Weights of a small contrastive image-text model: adamw at rate 0.0015.
Rows from block 2 of the text encoder, named by matrix and row number. Rows with one number belong to one neuron. Each number is 128 + 24 x the weight over its row's rms, rounded and kept within 0 to 255. All counts start at 0. Numbers have three digits each. After the name is the row's rms in percent of the matrix's.
# fc1: MLP up (text_encoder.blocks.2.mlp.fc1.weight, 576x192), inputs 0-191
# fc2: MLP down (text_encoder.blocks.2.mlp.fc2.weight, 192x576, transposed), outputs 0-191
fc1.269 110:111118167113139086144159155063100131146145137107148049102102153143102141114157125089112146150140127119181154156149168112149077123097094161129067146116110103124135126165150119130181163117153112134138123121151112119140113126125141098138115124135133130150129147138120146128111133135128117134132127145110116133095144117115152115152110145097148132140142122143081137157136125116158156182139102165123119104145140092142085165064110181094101164097192123097131148107134126124161148146127066116109165160161116133134133153136131121116149139112128100128135130156124122133129140131093120102
fc1.270 099:114125147113101139138101170129118135147096108122124124115149127144119136109088128140127136118104148119124150128088110158122087108190110143193146082106148115157119099137125117066120134129138139119131129077134139082124117112130109154133137159132105134140139135168102116123166134147123099126153130121143123090123179091142106160076105131093169119100140159143154124121131160133124092143126104112131114149198117139142108141134129138116094122144142114107093126121143099118175120150105132181098196107143104185127145134108125127136146174101140120105140135126075106131152134164131183163
fc1.271 114:133148122148132154050078132131126130137116122084100120119173144098116117169072120124142132125132129137105095137129139146155126112152174149140139129128180123126088120111109110100146191168132074173102131132128111113141142147106112104147122126087147165125124142105157123161127135133119097145118071106140113083108120136131116089143112119128103134151132139167159103084125140113127164099138116117127143145135175141087131129136097112156172102158138143114066117064168107157101107164101150138165131131122122134132106111124145135135151124162138159124114100121139135111127078135152119148
fc1.272 099:119129144144117069153149107123154092096145150130126150133085142095112150150170136130138093112130094127113089132128174096122138121115114108122166158095125111133138114135127129116122126102129158135122115130138096113125137143163108139148117128145120168061124117182158099092132045094144145123072142146141129150119134097121093179130161137149123143083159140128121142161119137125131074106135126154114129130117112136147125158102119135114145157178133131137148177110145136107183088143129124138072067126112121121112158108142131128162127147158124112117097125136122119172084097138153150142
fc1.273 100:112097201163084140099147093104120142189086123067139113144168142147068171178105109129147137164117151139145087139128111115138098130139149145132135099106129126131141138120133113137130147150139118130128140125115109134115136164121086137114089120152136197118108096155150097134126146142106125109145075058141124099116116118119182095060114124095127153152133136127176095128116124136160137127128127123093129164150145104150124128114103141138173121128138133094094101126156131177124122159121126132114147125181122145147119128140128140111145126163148109113101125131144113131122111159123117141
fc1.274 122:109144128111115137115144143115146146130107086124122117137153108152121085129059143135141146133115141095130152127137152159071119137106138132122115114122121139132100165175124142095197136133147083144113074143180099089147174126138108121156079163122123122118216141128114141134141125123091167125094085127124183131088135096169105105119079195133128133107139131141085120136127158118186126148151139126144124112122117138143139129128122123118113111115108080139130130092147135122109089142126118147143115162123118113097106146117123142154152111149127133114146104151115111163124137102098148108
fc1.275 089:126113154156119130123162160106156120124146134101101084120139136127086118152104132098168155159145152143137123165112140130115093117122150139147100105108129113176124159161132114114148134118153103165121105112101111122148127148136101140124075142103144126144161099136123117128103108138096146106096072130157130124080163112163127126126061153126161154139150136138128128098085143094146128129162095151130081110219155105140085164114105168073118103122152093128126153117153093154136110132133085135128116152166112139128124147114106138146153164129137123114124119149098128171108110140096142142
fc1.277 115:157122130138086130126098094102132129111116103117143119126109076130140108130107167135119134143149177113135126119129176141078113110147123142168124103071133102113144150137173127131138133133147105177098110112135101153142183117154108150111135176104122154118178149109093128109135116149096188086139127124142120117113113132179123128107116202115092137110158150125161100157122153100135111144130116127151086116138135131129122146106129140119134108114140038137108111112125134135152108108109090156094161117146103161141100184156122144171127134158110149127109146137143099152127097134125127115
fc1.278 084:116135147156117121133154154104150108124124153099097098125142113121095107157102147106158162174126146131155127167109148125114112115127142140148113097115137111160121147167137110111159142122144092158121109116117109109151137137132097137136085160100126121130173100145130133141087112144099126094110087118149130130090167112153119126112070165137155166136160139125124126093128151098132133140158104137118066107201158099150107166123122170054123111119154081127129144115161091152143092123129074141121105146159099137128114160104109138152136145119149112098126131153108138181101118148097152139
fc1.279 108:138111150149141121077098116061129135125167113114062121130105140093135143160101133098120133117170133168103114121096154123151142146123120136152143123132178094177125140122140066123126125093116125136124113092129116133138092138123134129126147121109139147122126146111154122168155124123105109147135126151194107106125107146126112098163118134127130152130122125128131121148068128127111151103145108155117150160129161149080055122139103118134143139157174132078108161118127108165131152139092133099144158161118112157143143111153163169117167161126114139125055148117097131120115094111145139133
fc1.280 103:153154131155121145110079142097135166158144125081061120159159085116120102171076151129127161144131122103098131112129139132131129147155142117140121057138139138180095148113170127125151175114155135134140105116131130111135154136143081156090125153130140105130198075137117107134143132148082128119131131051151160114150139086160124114128119137162119149136119162115117094139123158127098120135138129105143109169149122138117132116149141115082128108157114135137128143142169077112136078120105129154140125129121113137105146165090109126129123122138139132121119143141072099152130121133142151145
fc1.281 097:133111156169122124150146099129144110116151112122141140161138095096148129156123167147123125162123142169145078171112163147089140141124116133135076078114114124134137114147153119141136099117133108157110103132138185099123147123172084166091129178131130160132198144119107128123115086134133140120122144100130105140137138137135127141101137162113133140138137119116121130144145117112108094161153109163172063101129127114118074137138129152094177095131129090136135119117138091117115082097151129130137161142128095136117094154168152141153119122163144093069105119170123137118111099099101152118
fc1.282 112:089112115139146071100162100116126141106165109120108126099145149113127152151122145092116123148156121137181130130071153123129147127109156125136085154109127131126105169138107115141129160115116091126117133124148158133136102211102130125150126122125114136124117145127124143162122085135133128148144108139123102151099126139115128095116099103112108147151193122082112115108124134082128153119148094169121148156131142110134103159125108181124137111099171122124136172088200119152111146143117137103140103128130125135145101105153131136112181137151144116123082073109130145129095114104061137154
fc1.283 122:146142130145141077107150125128085144104156118121121125157088141111120151144153142121115117146132134107133083195150174100110119162102102122121097120067110131120154114211155139156157139125151114132140100143121111068126131130209118152130109122115133134108131131103139121129109080137099142142105112145130124135105119141140156086152117135105161139121138115124133109160109141124137123135131127170137129120131118092124120182124116156136128119122170118139134105086150135110125148121192114131143140163117120115130144131200119127122159163125085131120117099199117127145135106121097129073
fc1.284 118:158133145118094103120142171106146093122130114120125128158127130102049130152085128136146147120176127150105073151146124107106095163126093113119117142104141131136154101153123134122122108110134147148101130138115082111122076166144121128118068133140147120131141100163106124112121095157086164114095124134151166126116130113133108155155132157155139125114110101157119147125114133143115108106148133171151129127128128128105131190125113135118143103165155136114121129138126109110146135150170141183130122190107089125095157109121136194203115163108119128101126164140094136155124125162144149123
fc1.285 095:093061148137122142103136175050181085122105116088134098144150141133061125159133112120151189176125102143120107104131120103155123098096134147124120111100136121120142130119167118101132130113187142134114124121108121109113107115103129163142095112149170177153120106168195108109100129131100113125133112092147128109134130099122105117126138135142139147158104130172135127149128141132158137125127109164073136131128138123110154129095155165111164134130126144109149145140144134143144143127133104139125124142154068140132147116062111151134101130132141116131101096141119115138116141166159125135
fc1.286 106:133150127179109136131070109149106135149122111117137132150167075122135097132104136139143175150118146114141077124137153134128137117134131134180119063108123138133130100137218133136152129140141109148105124137126152121139151098179056154080118172112117145122165107123165082121104152148127144116169127058128119097132128138136114101085147143117121137155129182110171125112134143124133109184124134174126091137137120153123135126124143116104164076126111111132124110120118118111115083097148113151122174115133124145100105145133137149126113111130134130110097132119137128131091121118144144144
fc1.287 100:105119196163113098134128074113106076091139151120114108096125144139095151128142118104129126182130117097135065150152166091143133128119142124112110134064124105111156111168168144114142122130176134134121090137125156092143142121160122158115135113137157165121117095145154110146122098126123131140127102128122099107095103118100148093147139125140120185140189188108133110155111124101119157140156117158125121136142093119140053144126139151127173113101133141093116160127138099154140149130156112134137113131174131132117128136135117122115153128155164138113130118124145102126064135137107130130
fc1.288 088:143078146160116133129155143097106151146114145091103109142136129127112155162106137113149173129135162109138138170103132129121086143135101150156121088112130118176111144161138081130136149123121116144130092108120087117141107136144114142118132139100139131129161106132152107129119123152102129127130113099146159105107165131120152110109082150100136157130137113132127125122081144099145116128154092162116107120213122115147098166117071196101123139119185082122116112105150099136141111132142098144147139166144085152121139134149114140124160165122128110073103087147098088137143123096102161104
fc1.289 081:103118134155127126149152151115144103113124151122103095114153119130101125162083146107152156161141140124152127171115133128117126110139141155139110115104135117151114158156127108110157148106138103169119103108113123133160130132150109149133096155114131118132156120137135138133089096144114150112104079120127124145077168092137123134123077138124149146128176133130140123088107145070140127130173117152141088099207147108159080182108102173076103119110152086140140154130166091170129107125148081109116106153160095120115124135126120127136158160127133123121131120140114131183097125129087144178
fc1.290 099:104132126181131118153138100143132133146145085145145142101105087137154153122145162147147150116130141120104131120141171153108130113151084117160139096113116105110126099192145145141114126139129146138074119117121110131132111112160117180134157144111103150147117148127161088093139111162138139136109136143115104123143133140115082133111155120068139117096152141159182112144142136063113077154113106167113138125136103172109082140128136143133132108122139096147144101091102149160127100111188120114105129152116118130084107137172139131121132160085125113111091071107117126109115101103146168128
fc1.291 083:122090156151123130127138167107140141150133140101111056121136158128079122149119129088171144158159149143153138143095113119107092119137149131144115093112128124162128144149142129118140125134165103136121107113106121106133134136118110148142090148136127116155151113161103114138121108133116140106101075120137112128076157101178121130117077162141132140138140140113114133101078140113138142139134080117135080124224138087162078153117107165091100136123125106117109164138168091144141135149128096138128148149160111151142130146105122152151171169139152138114135118137100139179125126149089147155
fc1.292 092:125120130149101166102146150121150092126079142107103117143139132138121115132125111120197162104117116170102150108124110141126113118097160135172137129143144122132101139118143084087118109147163142141114145084114150147162128124114114128160116146161140167141119127132128072131190157102110112076089101080159174097124134101142105133139133141144130140119120138161093146167126129137161144135117110102125131097143154169127138120104143126076130190147111135099104151119110145122142096170169075132134108143126120130116143134128169138177118121147118124087133135155110065150140122110165145102
fc1.293 100:076067139132140059137111085104159123155128123126122112114101143112140170169147159111105121160145136140172096131091149145123129171108147149161149121129154107119148145107131074143135120115122070141058160114142146153147123166132139132100122144147197176094135157114150119142105090145104136118080138154142135157121110141124112121139127152117115163133128106137127132145132120113122130117125058109135138126106131087157120133131085140134162129107132121110117106118123126146126156112126117094099183136134100162162108125199123165129134122106126108130102125137144132115126113116110133088
fc1.294 114:115120203163109110107127193064134101171142133097110119147151146143069167136129117135139127148110103140101099143128140093131102144123116114110149125108113133137135090139139132113157165112150154130121117136114071114118106125158118141134113116157162186116120099179145104120140121131111112145127067123137137098107144101104141138136134122109152151112125105177125125175092124152146113115146125153112134162145117135112119138098126147134123171143189153095137126105179134134151131157164122149139140159123085116109164107120146114131133184178159097119133110136109093142126098148142124111
fc1.295 082:122113159153114128134141178075163128149112130096117062129136133128073113144102131096172143163146131144149136142106117121119087107124145131147120073103135118166111139136136110105129137133160098146129106111104108112141135137116092158139081157111144126153167103153117119134119118129105124099107074133147130113095162096172116135127093175139138155133145140134109124108098146116142139138143082120125082120218158097140091138103108165080109123135130117120109157131155106128145126150115095160124132135165108151139117136100127155155162156125153128099127129143090128178124125161098141159
fc1.297 077:146124138169132110125141164095152141140137119106096079122130124105106124173104153108155154150157147142125110178109129115122094126113107137151108107113143125174134141158120110100149144124136098165134115117104103140155116166136091121112091143087131103142167109125136132121115096148092149117085086127158151123070166113151138112139093122145148158133143130134125124105087141097169131117186099142134114123174152114142102173102069182089127112151179115138114138123149082136122127124130111133131113171134105139096124119132112149150151166127140131096102115140087127178098095097103143138
fc1.298 108:100139141136124143122097104143122132146134145102106098116170087158097155137102138118100154176136182103122080167140141093148129151112138160116081133105126115128145110155137149105154170089122157173116158097158151128147105116173115162088138121136138130117140097143150086182117119201128120116170104093125117100122114109114168153120111095137150124117120115103146112110130135113108121162159120147102133135166113190119083147142162135124146103090136132096156104129143116148136094099150110127111149132173135141111141199120114096105115115139146087134138119125147117110122130128106120123
fc1.299 118:110146136153145141145149167127159123116102158115119122119156144145137132125121173127159114144121117139111147135127105146097116151136160133124131145151127134127136128182105131117215181142166114131135110139138078123146137165131108135164126158136148102114127163122114135118146127111118134140099073152101140144099154106124141124142065123114189123109135141151075121139139172034149120121147115116143123143125126120149119162110110145136129112124132123147134157057157125126114140148143115116146088106118094114118120147119070107127131136112155132133140088190096133149141077105084130122
fc1.300 091:144118137178126144118116057155120098156125179119143087101090158131138159110175109116139111100128124118132143132043142140144130098101149138113107104074165117121105133118170127122124127137154127134130144097132189126161165093107145136149147125108115121125123137123104102127128110142157125116147142129151097133129108147152136136106147102153094122147177167084119151133143113132121153132111056122125120103117158117127137123098161167115149135157108140109097176123116125170125107122095124135137131147147160155165112159156160124137126129147160082130093109125156133098079115094160123132
fc1.302 093:101104144132144109117129125135143139137146129121101076119135144115121134161117173087137138145141138158175144166111130109087130150123142163141106084110129122158112185145144111128150128102121081157144120131133122118137124158140115137139091145114123115135153142129116120153089103147124145113111092132139134157100168118153127119100061134120126149132167124103109123103103144101135121145158101140132114143189133085195099166123107199083106117115119086131138138120191111149119122117103081098120113161144106129149117163154105123143142141142140099124112094149110152166107092096076130143
fc1.303 107:122121132135078124148128113149118086148128124123139114107120100147140146108130122137165140107130127109159112198091116139129119121118108128125105122105134091134107091148159118103138127151136091156126142113153192099140145123154125152081134152112118139118177124158157123114137091115157153120108144105147139119118131103117113141095148139163116113134175142054101082129144124123134121130136102136152079105126126140160091137119079149095168128162127122133066158096142121153138101130131134171150120112151137197084109117137154150129170125169119117079107110178131129121078121133126154143
fc1.304 087:114129138144133117134146167106153108123120143113109088120150099145089104151111149092160149169132145133154124164120142124115107106133145142143084104103133112148116143158138112100156156118148083161119109114115115125154132143130092137128090149112140131134159107155126138138090101143111134108111082121135113137092175107143109132131089158133162156137161135133119129086126151090146131137170092138135074106207170100155094160114111178058118107111149088125137154123149109160138090126128076125109114151158103130126115141107109138147154149128160121107121132153103137182103125147095140155
fc1.305 106:102098154168113121144105136091173156130167111123123116140112103133127156130133151130174125137155120133117141112118126154108137151099115119119163083133120133116102166107112138138133158122139132136117140122118079156132127198153112185121090134143148127135157134140113109102152090124072173077090104149149175124127156087161140154188111135170133118111129098153096123159097150130129090148126116112156118128121129102138137134112123116114084167129120125154122152148146141110170137147169100129089097134129116131142138174105118121169138142086129111135126114134112081195126122143117133077
fc1.306 088:108113142143124108126149137121142138144119143107109073133138134118101131170107147097142142154143147128160146190106140115101107146139132144145107092112123126152112154166152115125161142100131097156126118123117105130147124142152107144132077149101119138122176108133111117152092119138109151105114090127157139138093166113158121135108059153125147154127161130111120121104101141116140120135166102136118104114221149106158110176118113195063109117114146077135136140113187107151133087125109077120125109154142093126136116146141111137153151144121136105104120122144103137165117105131081139135
fc1.307 097:147116096123150125059137139139137144129093134131129114098130153124104110147137121048138135130155137127166173123124135116131125112152151128162126139103185135106116169125117140097119155139152099134133144129100106133138128156103116108161109131125095107146122159135112135138106098131126132123124050134120118123040141134161116110146089123157108124142180152140149119085109134127160162135108104100100141198153140099174159155104086134137080116107131120109104130133158119134110130143087132123114150140125131136158130114117087140164160148096138143138139086118129134163127142134122131185
fc2.269 115:104134142131159075087109146085098119153132139170113154129090160121106128127170137107103133150122114115138145133131126103121145128164104081134129147111088094171109162150121127103121086139126114140123128123116031107146124144147175124113130105137150157161126170142159129147115128139107120144140095147157152141117126116113091115175142122093122205141134120172070116119118097126117150140127131142099164154131161103135125165119120146136094129116155151095130140109106128124133145116124066128184121115109120123125164125096157116132152144171115131144135147112115122157160125096157147099
fc2.270 100:115118165146132143137113142095119145146107091108080140146150095145112144151114118132102145174110128091108166137135142132131145083146101114165130113149117139179113113142136145098082118116122139118105084090125131083139134133144138166068160152146141115151169150136158077156122118127149098146089153115149143099173133108165078118148146127136112152151138164138135111113131098142110120149116094106115117114148118150118093074136120116133107106114155122176113145154099096160149128117149131154150129128145159185100134152149128108100134114108166167103126117077131133109164154098129158085
fc2.271 124:131109130102092105196172122131157117124109117134145114139094124161114167129121101109117157145168179110146128161145115114136099138116091125117082098116163119092139091117134136128100127089109162124120135117116147158129126124151138155094108117143163136105151083121145126114091111160110143116131153141147130123154106136139154149131127153148163101119091074136156162102110130151125104115142106132126105105133098120102101123110134137107106132111180130134090093179131146137178139113192119124085135139150123151150121143171099159155144176064110122096144148158127121121124174158102142102
fc2.272 101:136108090114132151124171160102159111112121138129124101136135155136131118141107103112134166139136154102124155139106077143113130065078110103130116182118158141133183131143096115111120094143130123118136094148126125126141110093097155120109132099112158081133104144082153143131113126111140127159116118132132132161146106144125174087110133108130148123138091102177173141072121105135174143098148094165157121110135197120103141121115110116127128155135135131151104116157141162150128140143178145102191137130123094132120121119115164148121151104084093179126133091145126133156137131135110142091
fc2.273 093:117091102082120132152137148126175145144126068142185100124131105148119124115110122137117159132127133136146133129151101119123104071159098082111095103136078169153123108145142165131123150113114129119105125156103104165148174150140145079138133150120101135136167124098103133094108158120135108119094146126093159140140146150143127113154131105114095095145115120152158160118173105152179132118093150118128132085101159163119170135135152163159123126131138127160133125099111187096129119128102143132126144111099137094085130125128127134121096091110135148135145140117131135125189174084108093118
fc2.274 118:122130120132124145095145087127128106195160134117148105108116110126139126156136145109141127129117140077102132101137095149135143128130109107107113086083104166105148149120119125138098160147159103128130130166134092122135168131125129112153133128104140116137175135118164154094121092158113145123115107106124125148127133117151142094126145112153083144151113142148145065189164135125149129136108208104148129119102136120120162093121152160139099097147123150147124107133161144108122099096118128153144189102110129119095131129073083118153142089178143101144102127155161078149105143156150118131
fc2.275 074:130099121099123116099137090139114130143129133147113134089131143126124159181136124096079117157132159108177132155128135144098136112138157131170117120093157098145133169171122115117113106092124122121109123083134143112196136147126128156109097124123107140137150128179155086141101073147132148099150124103121135169094125122159133182119145121137138120131161144092165050114130153124126126121137093093120107129174133110158124153100098101102084158118140097110108131149138120151151106103136118123094135105182126193099114136155112141124147148124106121126128107110164138147160153146139147133
fc2.277 116:116088165144112168100125095134090130094119121151118184137131163112140141159124117131119099168103144171134125106116132130090140079136127137133168198113131139114174158169107163123088123125135171140116128119116122114105115145158128182133102096144122161102108122162170068085120128142099124093136118134128116112102115119148137151112123097139157111144128123131118128141116166139159100104114166116106136129096113135133116165134113138110131088146133157151128133156136101152146091129139079166122101129146150151086122163133108155145074147099132156134099110082148148158140096140118090151
fc2.278 074:115112135107126130103134097134133140114131121114117125081144145131126160167140127086078122144132141101177127137116159142118141125126181153162117115101172110141153172175118131110121122080115139114099140083138148104183157154107125163098104129151106131131128131166155090141109054160136151103147127105113140166095103098155142191128132093143146106127153146110170055110130152110130125134126084093119111140162125107166133148102115095112083155126126111103116128158138124158149116114137126109082119125178127186116116136137100134122136139128123113142133101114158144137140137147141139128
fc2.279 105:086151074134127117151148123135125177129108158174157160114111091144191141099130135145146162121109146092147156140120101136136146083152119109143112132154113122125173094137127155117127072159153126122154118118148121109160137074117114125100157141110070127148132159108124136153099129095188116133163143121108137137117135153153104104063141086115114157126155133126139111073158164117143129146108152128117096090140182125141142137134112115132112102122114098148145136145085138127121108121108129130159174133124157135088076120106123115100115114101123140132112114138163136120108176099110147125
fc2.280 110:123139149113138122123164106093130191129143161128133137170135128139116110155100127107079113169127140096135152161098153126096097105141126131141104100128140152173124153077171125159150079111121095125134084149147145145104177127119116077128143141136128138099154135127129166163093164139149129156162121086102106122136127146146101089132105144092113143153154116101117124118106124153129168110132158108127107109138152075134169114143110099105071132118126110130133132140125094155127133144031121111157151140144151126175118127129105137096140107136146126130117120119141161137132157126088106158
fc2.281 100:110120135152115131119135153084142149134115115069152130167118134123105148156155159125110152146103118105159126178096161102139115097094079113084083114153140182123170116110159108106138106110153127116130141146168143116101108126138116124109102126127145128106123134131145101121095124125130121117161125119150140113131115115150144139093168113159125110131123082130122167079075134168169067174117089156126083147111133087160135138090134119104121135140135143130134127154140115161148144113104149148142166178118117154165135106115106135089107115125089137181087114127159164126153147151138108122
fc2.282 114:128121114125125152145115137152180089173114124132154106130130137134104136129111089133151155132160139122116140114060060141134123137087141121097167109115130163097122152116105126132143216154130114123085146164133118129087114128126138147133096112136160151126147157132122150075134077112139129129100107164131159170114113101088161116125123119118126099142105081137138139119130107147151127104132150114158137123068118117126149092094132155130118122148119175156106158129142168096132104143184126120125159127116069120159139122117139151160146101134127114115132145165112114154085148145097144121
fc2.283 133:155152141132153118125183129090127097147112137183134116131109133126151078107108157095156100152114119148120160134109126143089127105127124139148158133140127132130136162115150091155168125133151110137114114142150110184144144109115111091189148142108111123105087119092102145141109153104148126126128134117100096135141116183130108108128128143110162125120150112152130212111112078115134139125166124128092085141114143119123134116139119116084126150115159112112159131114134158157080103151105080076121142155118122093145112129183179146126122151118128143143130136115084163130117105153079116120
fc2.284 124:105116153118145136131139104110116095145118162133120139094150144094121133126138113120093104126142123117145173153035185137081113109145132182166182162144129131174104143107132137132141149113119104134095117115134131147121111134088134127136160145149160134101126152118127140111099084142164119136146131134098132109113165152130128154157109159088139078122203118131142124167121123126099127124118091149128124127151100109148150140122104112121093155115128123105139112118120117128117156126112136103137139126125136155177133124154095157129137154095171102128141071054091165094138139134101111123
fc2.285 091:133106082132136157084088131119107139132165175098111100126111119136127142105149121134107094139148106129143124084084113103154127103129112100098169170149097152104123143104115097172125114105115137085167142113089106162132098118114150122158157122116116125141121149107046108120112130116145109114163106161159130141123149148139169135184130133138093129122147099104137162157079125157132130143121115172134136124135141130123156119106185114140103165103103130161139160160131146114145172119092125123147136086128152135154158130105119102106130133115111170170144111098126119160181152125119103143
fc2.286 113:146116102134148173132121119115065143123153126158117127148130135137177103105106108134104118157134107170150116050111123123146144096122085108111180157140079155111125134151142125160116173132095170105110172133117125151077125140138125139099177131096080121114113110104131126103129189114145106141139150126110067140124136129118157110115141133163136093157109121119154158102121096108173143126120160112100129106092132171117097102113152141102130131113156150166139161147179150140126093151138122134124148134126114120116114124117132138136120097139104170135140152098105158146115141106104084116
fc2.287 104:124129138136149135119113098146103128161121121162140130096123117115119143126115101139102081150107142128121084123103137087129138092140157089113148149100116145073133097132134192191143083121130100119093117149105124166124162105143139133124131132096126138095171113136074107128098133137125106128141143163109150123123120143177132118103137150146062124142138119123177165113153114192100145104133121143118144113087125136108139121154155124184168137122121133159147107126155110133086092109156140126110161086121170121115134126166172104141108124090161130158139139125160143101130131180135103125
fc2.288 073:101080134107111118102094086136119130144143094121095129111126122121141135154119108136088133137133172145156094125079150161124102140109132147174155117095132110123140133138128127126108142121125120096122139091117169072121133081115126158042121136129164164123152120121142098128134090112123123129102151138163155117101147127168162147123124134140132145131121143088166077152107134161137126129126126114112127098125131125137135100123125110149136107140150108117072162156144127130163160089123150150095192103158119211130127126131118184127167151114118164123108162116120121143146165140135157101
fc2.289 070:140117122116120104102137103146122120140136130147128136088129139125123146174144124096095127151139161114175133157138142146091133119141162133175112123096164103144127162171115112103112117101122126131109134082140130108200133141123114164120087126125111141140139124178150088131102071151131160094151116101117135169098125119153126190121142133133147130134153145110166050122142155116122123132130097095119091136180128112155132157086094104097089151126129100114115121143121125136141095104147105128081125117186116186085106144150103139135135143122106109117125110126158137150147145143153159132
fc2.290 103:142109137129120150103100103073056110165168157116120132180135158121133101109129106125091091126130116155129157076123150112137108114088083106092145159115057156142159136166154126153118144145100166160150145137154104121073105118125137128149121092126101105111118120122136142118148164137124145130153129153125068124092113127118188121127119136138138112135113116124120170156137087137142130125093178134121150118106119137114110128112172115113127131124109157088136145138148151093137117171140132155167186165126142113129144149100132144141128113139104122133151142107116118124125165114103080096
fc2.291 074:157098137112126097090136090118116115137135131133096145111122127124136162178163143094079101146130162105168139134120161125106138119151137108190140136102142091131134162171138117120106114078123150125110132068117136130190134138130107150129128114137101149112143133172144079135107059142123133102138126101155126160109129133157145171128155130132130143109177153095159069141110134134119119118123090109106123155168114118149113154130109099100082143110154104095115130147132118130162115109137119121081141122155140171118132134155103130111138165116110123120120109075145127161164142147131173163
fc2.292 092:159173124119106128126135100109116119136115129159121146151111090157174129110089141123141162150135138120100181107135130179103143154139136060137122149102129155131140130139157096150094127110144182134109132146150152134159152104084098128132130149144123141135122103116104112143122130135113132123140122106157135169131117139142127115107151094110141155077134074141107131117137125120133105165135145116120101139102116130093183070116168137069110116125146112104138163154108121136152069136169088152165147171106082098121107138163144137136154142124100108076125164142106105155126154113130166131
fc2.293 102:058101112122172149144137120141121134153142087123145140145119123155137134128124151148090084163088141109134117072105147152155160053107142125159141126111122111156095108128129148116123135146122097122140113107139150091120138070105148118174145119135080150108140173147138147110165168093164115142119148151124113131151139115109077117128128138138101130138104135106132190113123101132121117120116155114136135068110168159135100123180135119141112134094099117144142137103148139144110101148133141104104180108150162160137101151145138124109164092129114141117137112092175125109142162130105148124
fc2.294 119:150099120151121150137167124145160126097116084151109138118113154118144150133148109103139143125141099145121133115058145116144150092123137143104145132139195128115136132105128131138099111118134158082091118115087200145106155134118160148119145125174145121131083132126127109119094130151150096133126155158151104127140103125137095132131158124156122103123159074149136153083096094136125108096127082131144118127123133117139112105146086100123123132129148150173135137181138089194111124163144141105120070179125128130128147101180159116139114161124105167142128114099119165099114119134136100131
fc2.295 073:133100141107133116101133104123140127134138117130095128084133135130129160174147144100081121144137150093162138140114156133104143119145148118172130126096168095145138171178115134115117116067125151117094124075128141120197141150120122157116123124142102124128143136175150095132112048153124146109135121109139135167103123102156146187129137111138137114110171145103150059127114140116119120125135082103122122148166122113164119151129112092108066157118143107105119140151141114149159115111138121109078130125158131179113136135135100125112146152125121117134129096090145144159158139148127170143
fc2.297 049:108122130109134094102143108129125151146156143166089151106125112112114124190122153134091120161147156134155113160130157145065118138124110128187154118102151103140109141146126137108122108120114100142106086122135151105160104131150092139101109142110087149153150074144138110144111110126088168119115103119125127136100179122148123158135125163151137133122143125102152094110093143134122114116177119121107091090177136116145126149110110111128072140126151091138110147140138115134154134113124102148096136112154116158091138124139127169155181152109091157120146128081149124178143171152104186109
fc2.298 112:113083148154106146140115130126109120101141146146153101117117106141159152102125133129134144130134133138139132125150073154111130090151119125138092145128086123136078162125158116159104085109176133161161125088078168169146135119173140133101110136112176164147165148110145072057117117118133126074137153113152146146118140116147118130151126106123127125148135102095097121131125096147146130136112092130131123124135129100150109142153140138096111107109146147182110190142139098104167147118149069125138112086138117171103104146135148113132098141104117133160106136112107154187144127126110141148
fc2.299 108:165131143098120132161137175092112100130099104126160101151142144146084110113109097127120136145127118094136115152117128114140103094145063131104120111124147113179144114145172098134165132126163155095123104159143126140088155106129136112139125128118137111115129089133150153138117215118127099145129146107151091122137088114101126099066144151108120142149122120137129186096112122124159149138127158138123086090153148116122116145073137123085145122137132133127119145139111085167153108151150108162121131166149085139149131126111123152144136108136071158113105168181109148148094147136142131133
fc2.300 092:168129112152111137113159129138134147078135117115098136114112134133142106157134167148159117096149083142101129145185129140115095154143114117101142115151144132144139156126123134155099107131103134135093107148125088126120125189163124136153149162113134111156108101113105153099142116135077170146060125122131117087137106160130135108178140188122110123100118121127128078168100147118168118125170158117131143119121097139116172120078089103134122110140128113156129112138100130156137180096126132126135085150088131110114160094084082107138137152166098159137119113139131100151154110120148125143
fc2.302 092:161131100102149086096089107138133135122106149141114128096137142101149110147165151077112086134144143139181144135140135145088128137143159114209117146123157124112111153147127130107129125124151097142120160115152155131195124149115080125154115137107102120155119115133125101177093111127092143084136104117116122164090125148160131165173126134158139132110138169123124121136143169111111127140121084067123102156163112104161138141083116105125092148123103105092123141136115118112116117101116126154086106114129150126154097150141100124151130140114101125140167125099145139155169160149159163148
fc2.303 131:140083166115130153082078147104155128155121058096123117148113150117127119146151114143103136116125102124148111150056149097157132122123114131123131079114137100144128137121158140117124119118128123101081105107138131100106145154143160131116137115142130148110146182156134108117137115125126080132119155152188142137138084103172107120100161117153074125140130134121120129110105100191139125106108100131144130148097104128150096120165136122136178095187124165140110163099150108151145125136092137128165145166128109157131147122118149165116126106185128145143075122146135149124145114122146143125
fc2.304 072:129122137105128117105128124125145128125134122132126127090150142130114143168135125099097135153130149103169131138126151148104140115131172140173106112094179105136140172187114125107129117079127136119092126087139137111190136151109118158112093123141099125148138132179155093134118065162131157101156114097111128167102104096152133191125136101140149105143146152119146055111128158101121132131136085098120105145167124105164132151108109099094079158129131105098125135142133122150136106118141115116075117131182120181107110141123104142117134146122122107145133095117152149158147137154143158132
fc2.305 110:132137132134144113167097174086146136118082123127152158135179152138112142125144143136160111128089080120165180151094111135124132107155117111142134145127117152170161094102143113116087073129088104125105157142165148167116110145114094101118159170140142110162104126132162102126123200155129135124142112123105116120131132125095115140141170103115134112128121127200140180085131068120129086132119091129141115144141105128161116109138106105125140146137091161121126094129079106121111125146146142123139126132125141116154096109153133139126136096087122111121130097087130162111117147097144142150
fc2.306 064:148126117086153091086103117135137127120128108160092142082139137122132140161152146089084114162139143125185139132132158143099136128137156122201117134127140124108133159182121133115123134096134113113097161101141146120197142132103090136131115133133113126150124129145141095171098068139121140101125119102105137173083129142143129177151138119147138130119158157115156086118133159102111131145126094082114118146167126103161137134097108080103082147105131108094141151152122133134121119096125115132063133127154134148134112126142094134112141151101110132146152132093147142165157170142151149148
fc2.307 094:090145161136154075094115105116103076208136133149097151105104135128142164110131092118101111122094132093106144133144125122131133128147130089141146165114095129101120104093103125136119113152160114119159139128146118090155130107132156116121130114127194146131121172147160141154130089088145109159143129180134110151120108113127114124114140111123127160122158130141082119180168127152082142116100170111146157151094106080120105113154117112140100156115145165105124150125157135103116147132156115122156175103108122136110144135133143120104148129132147125093144140148094125139128171176156162088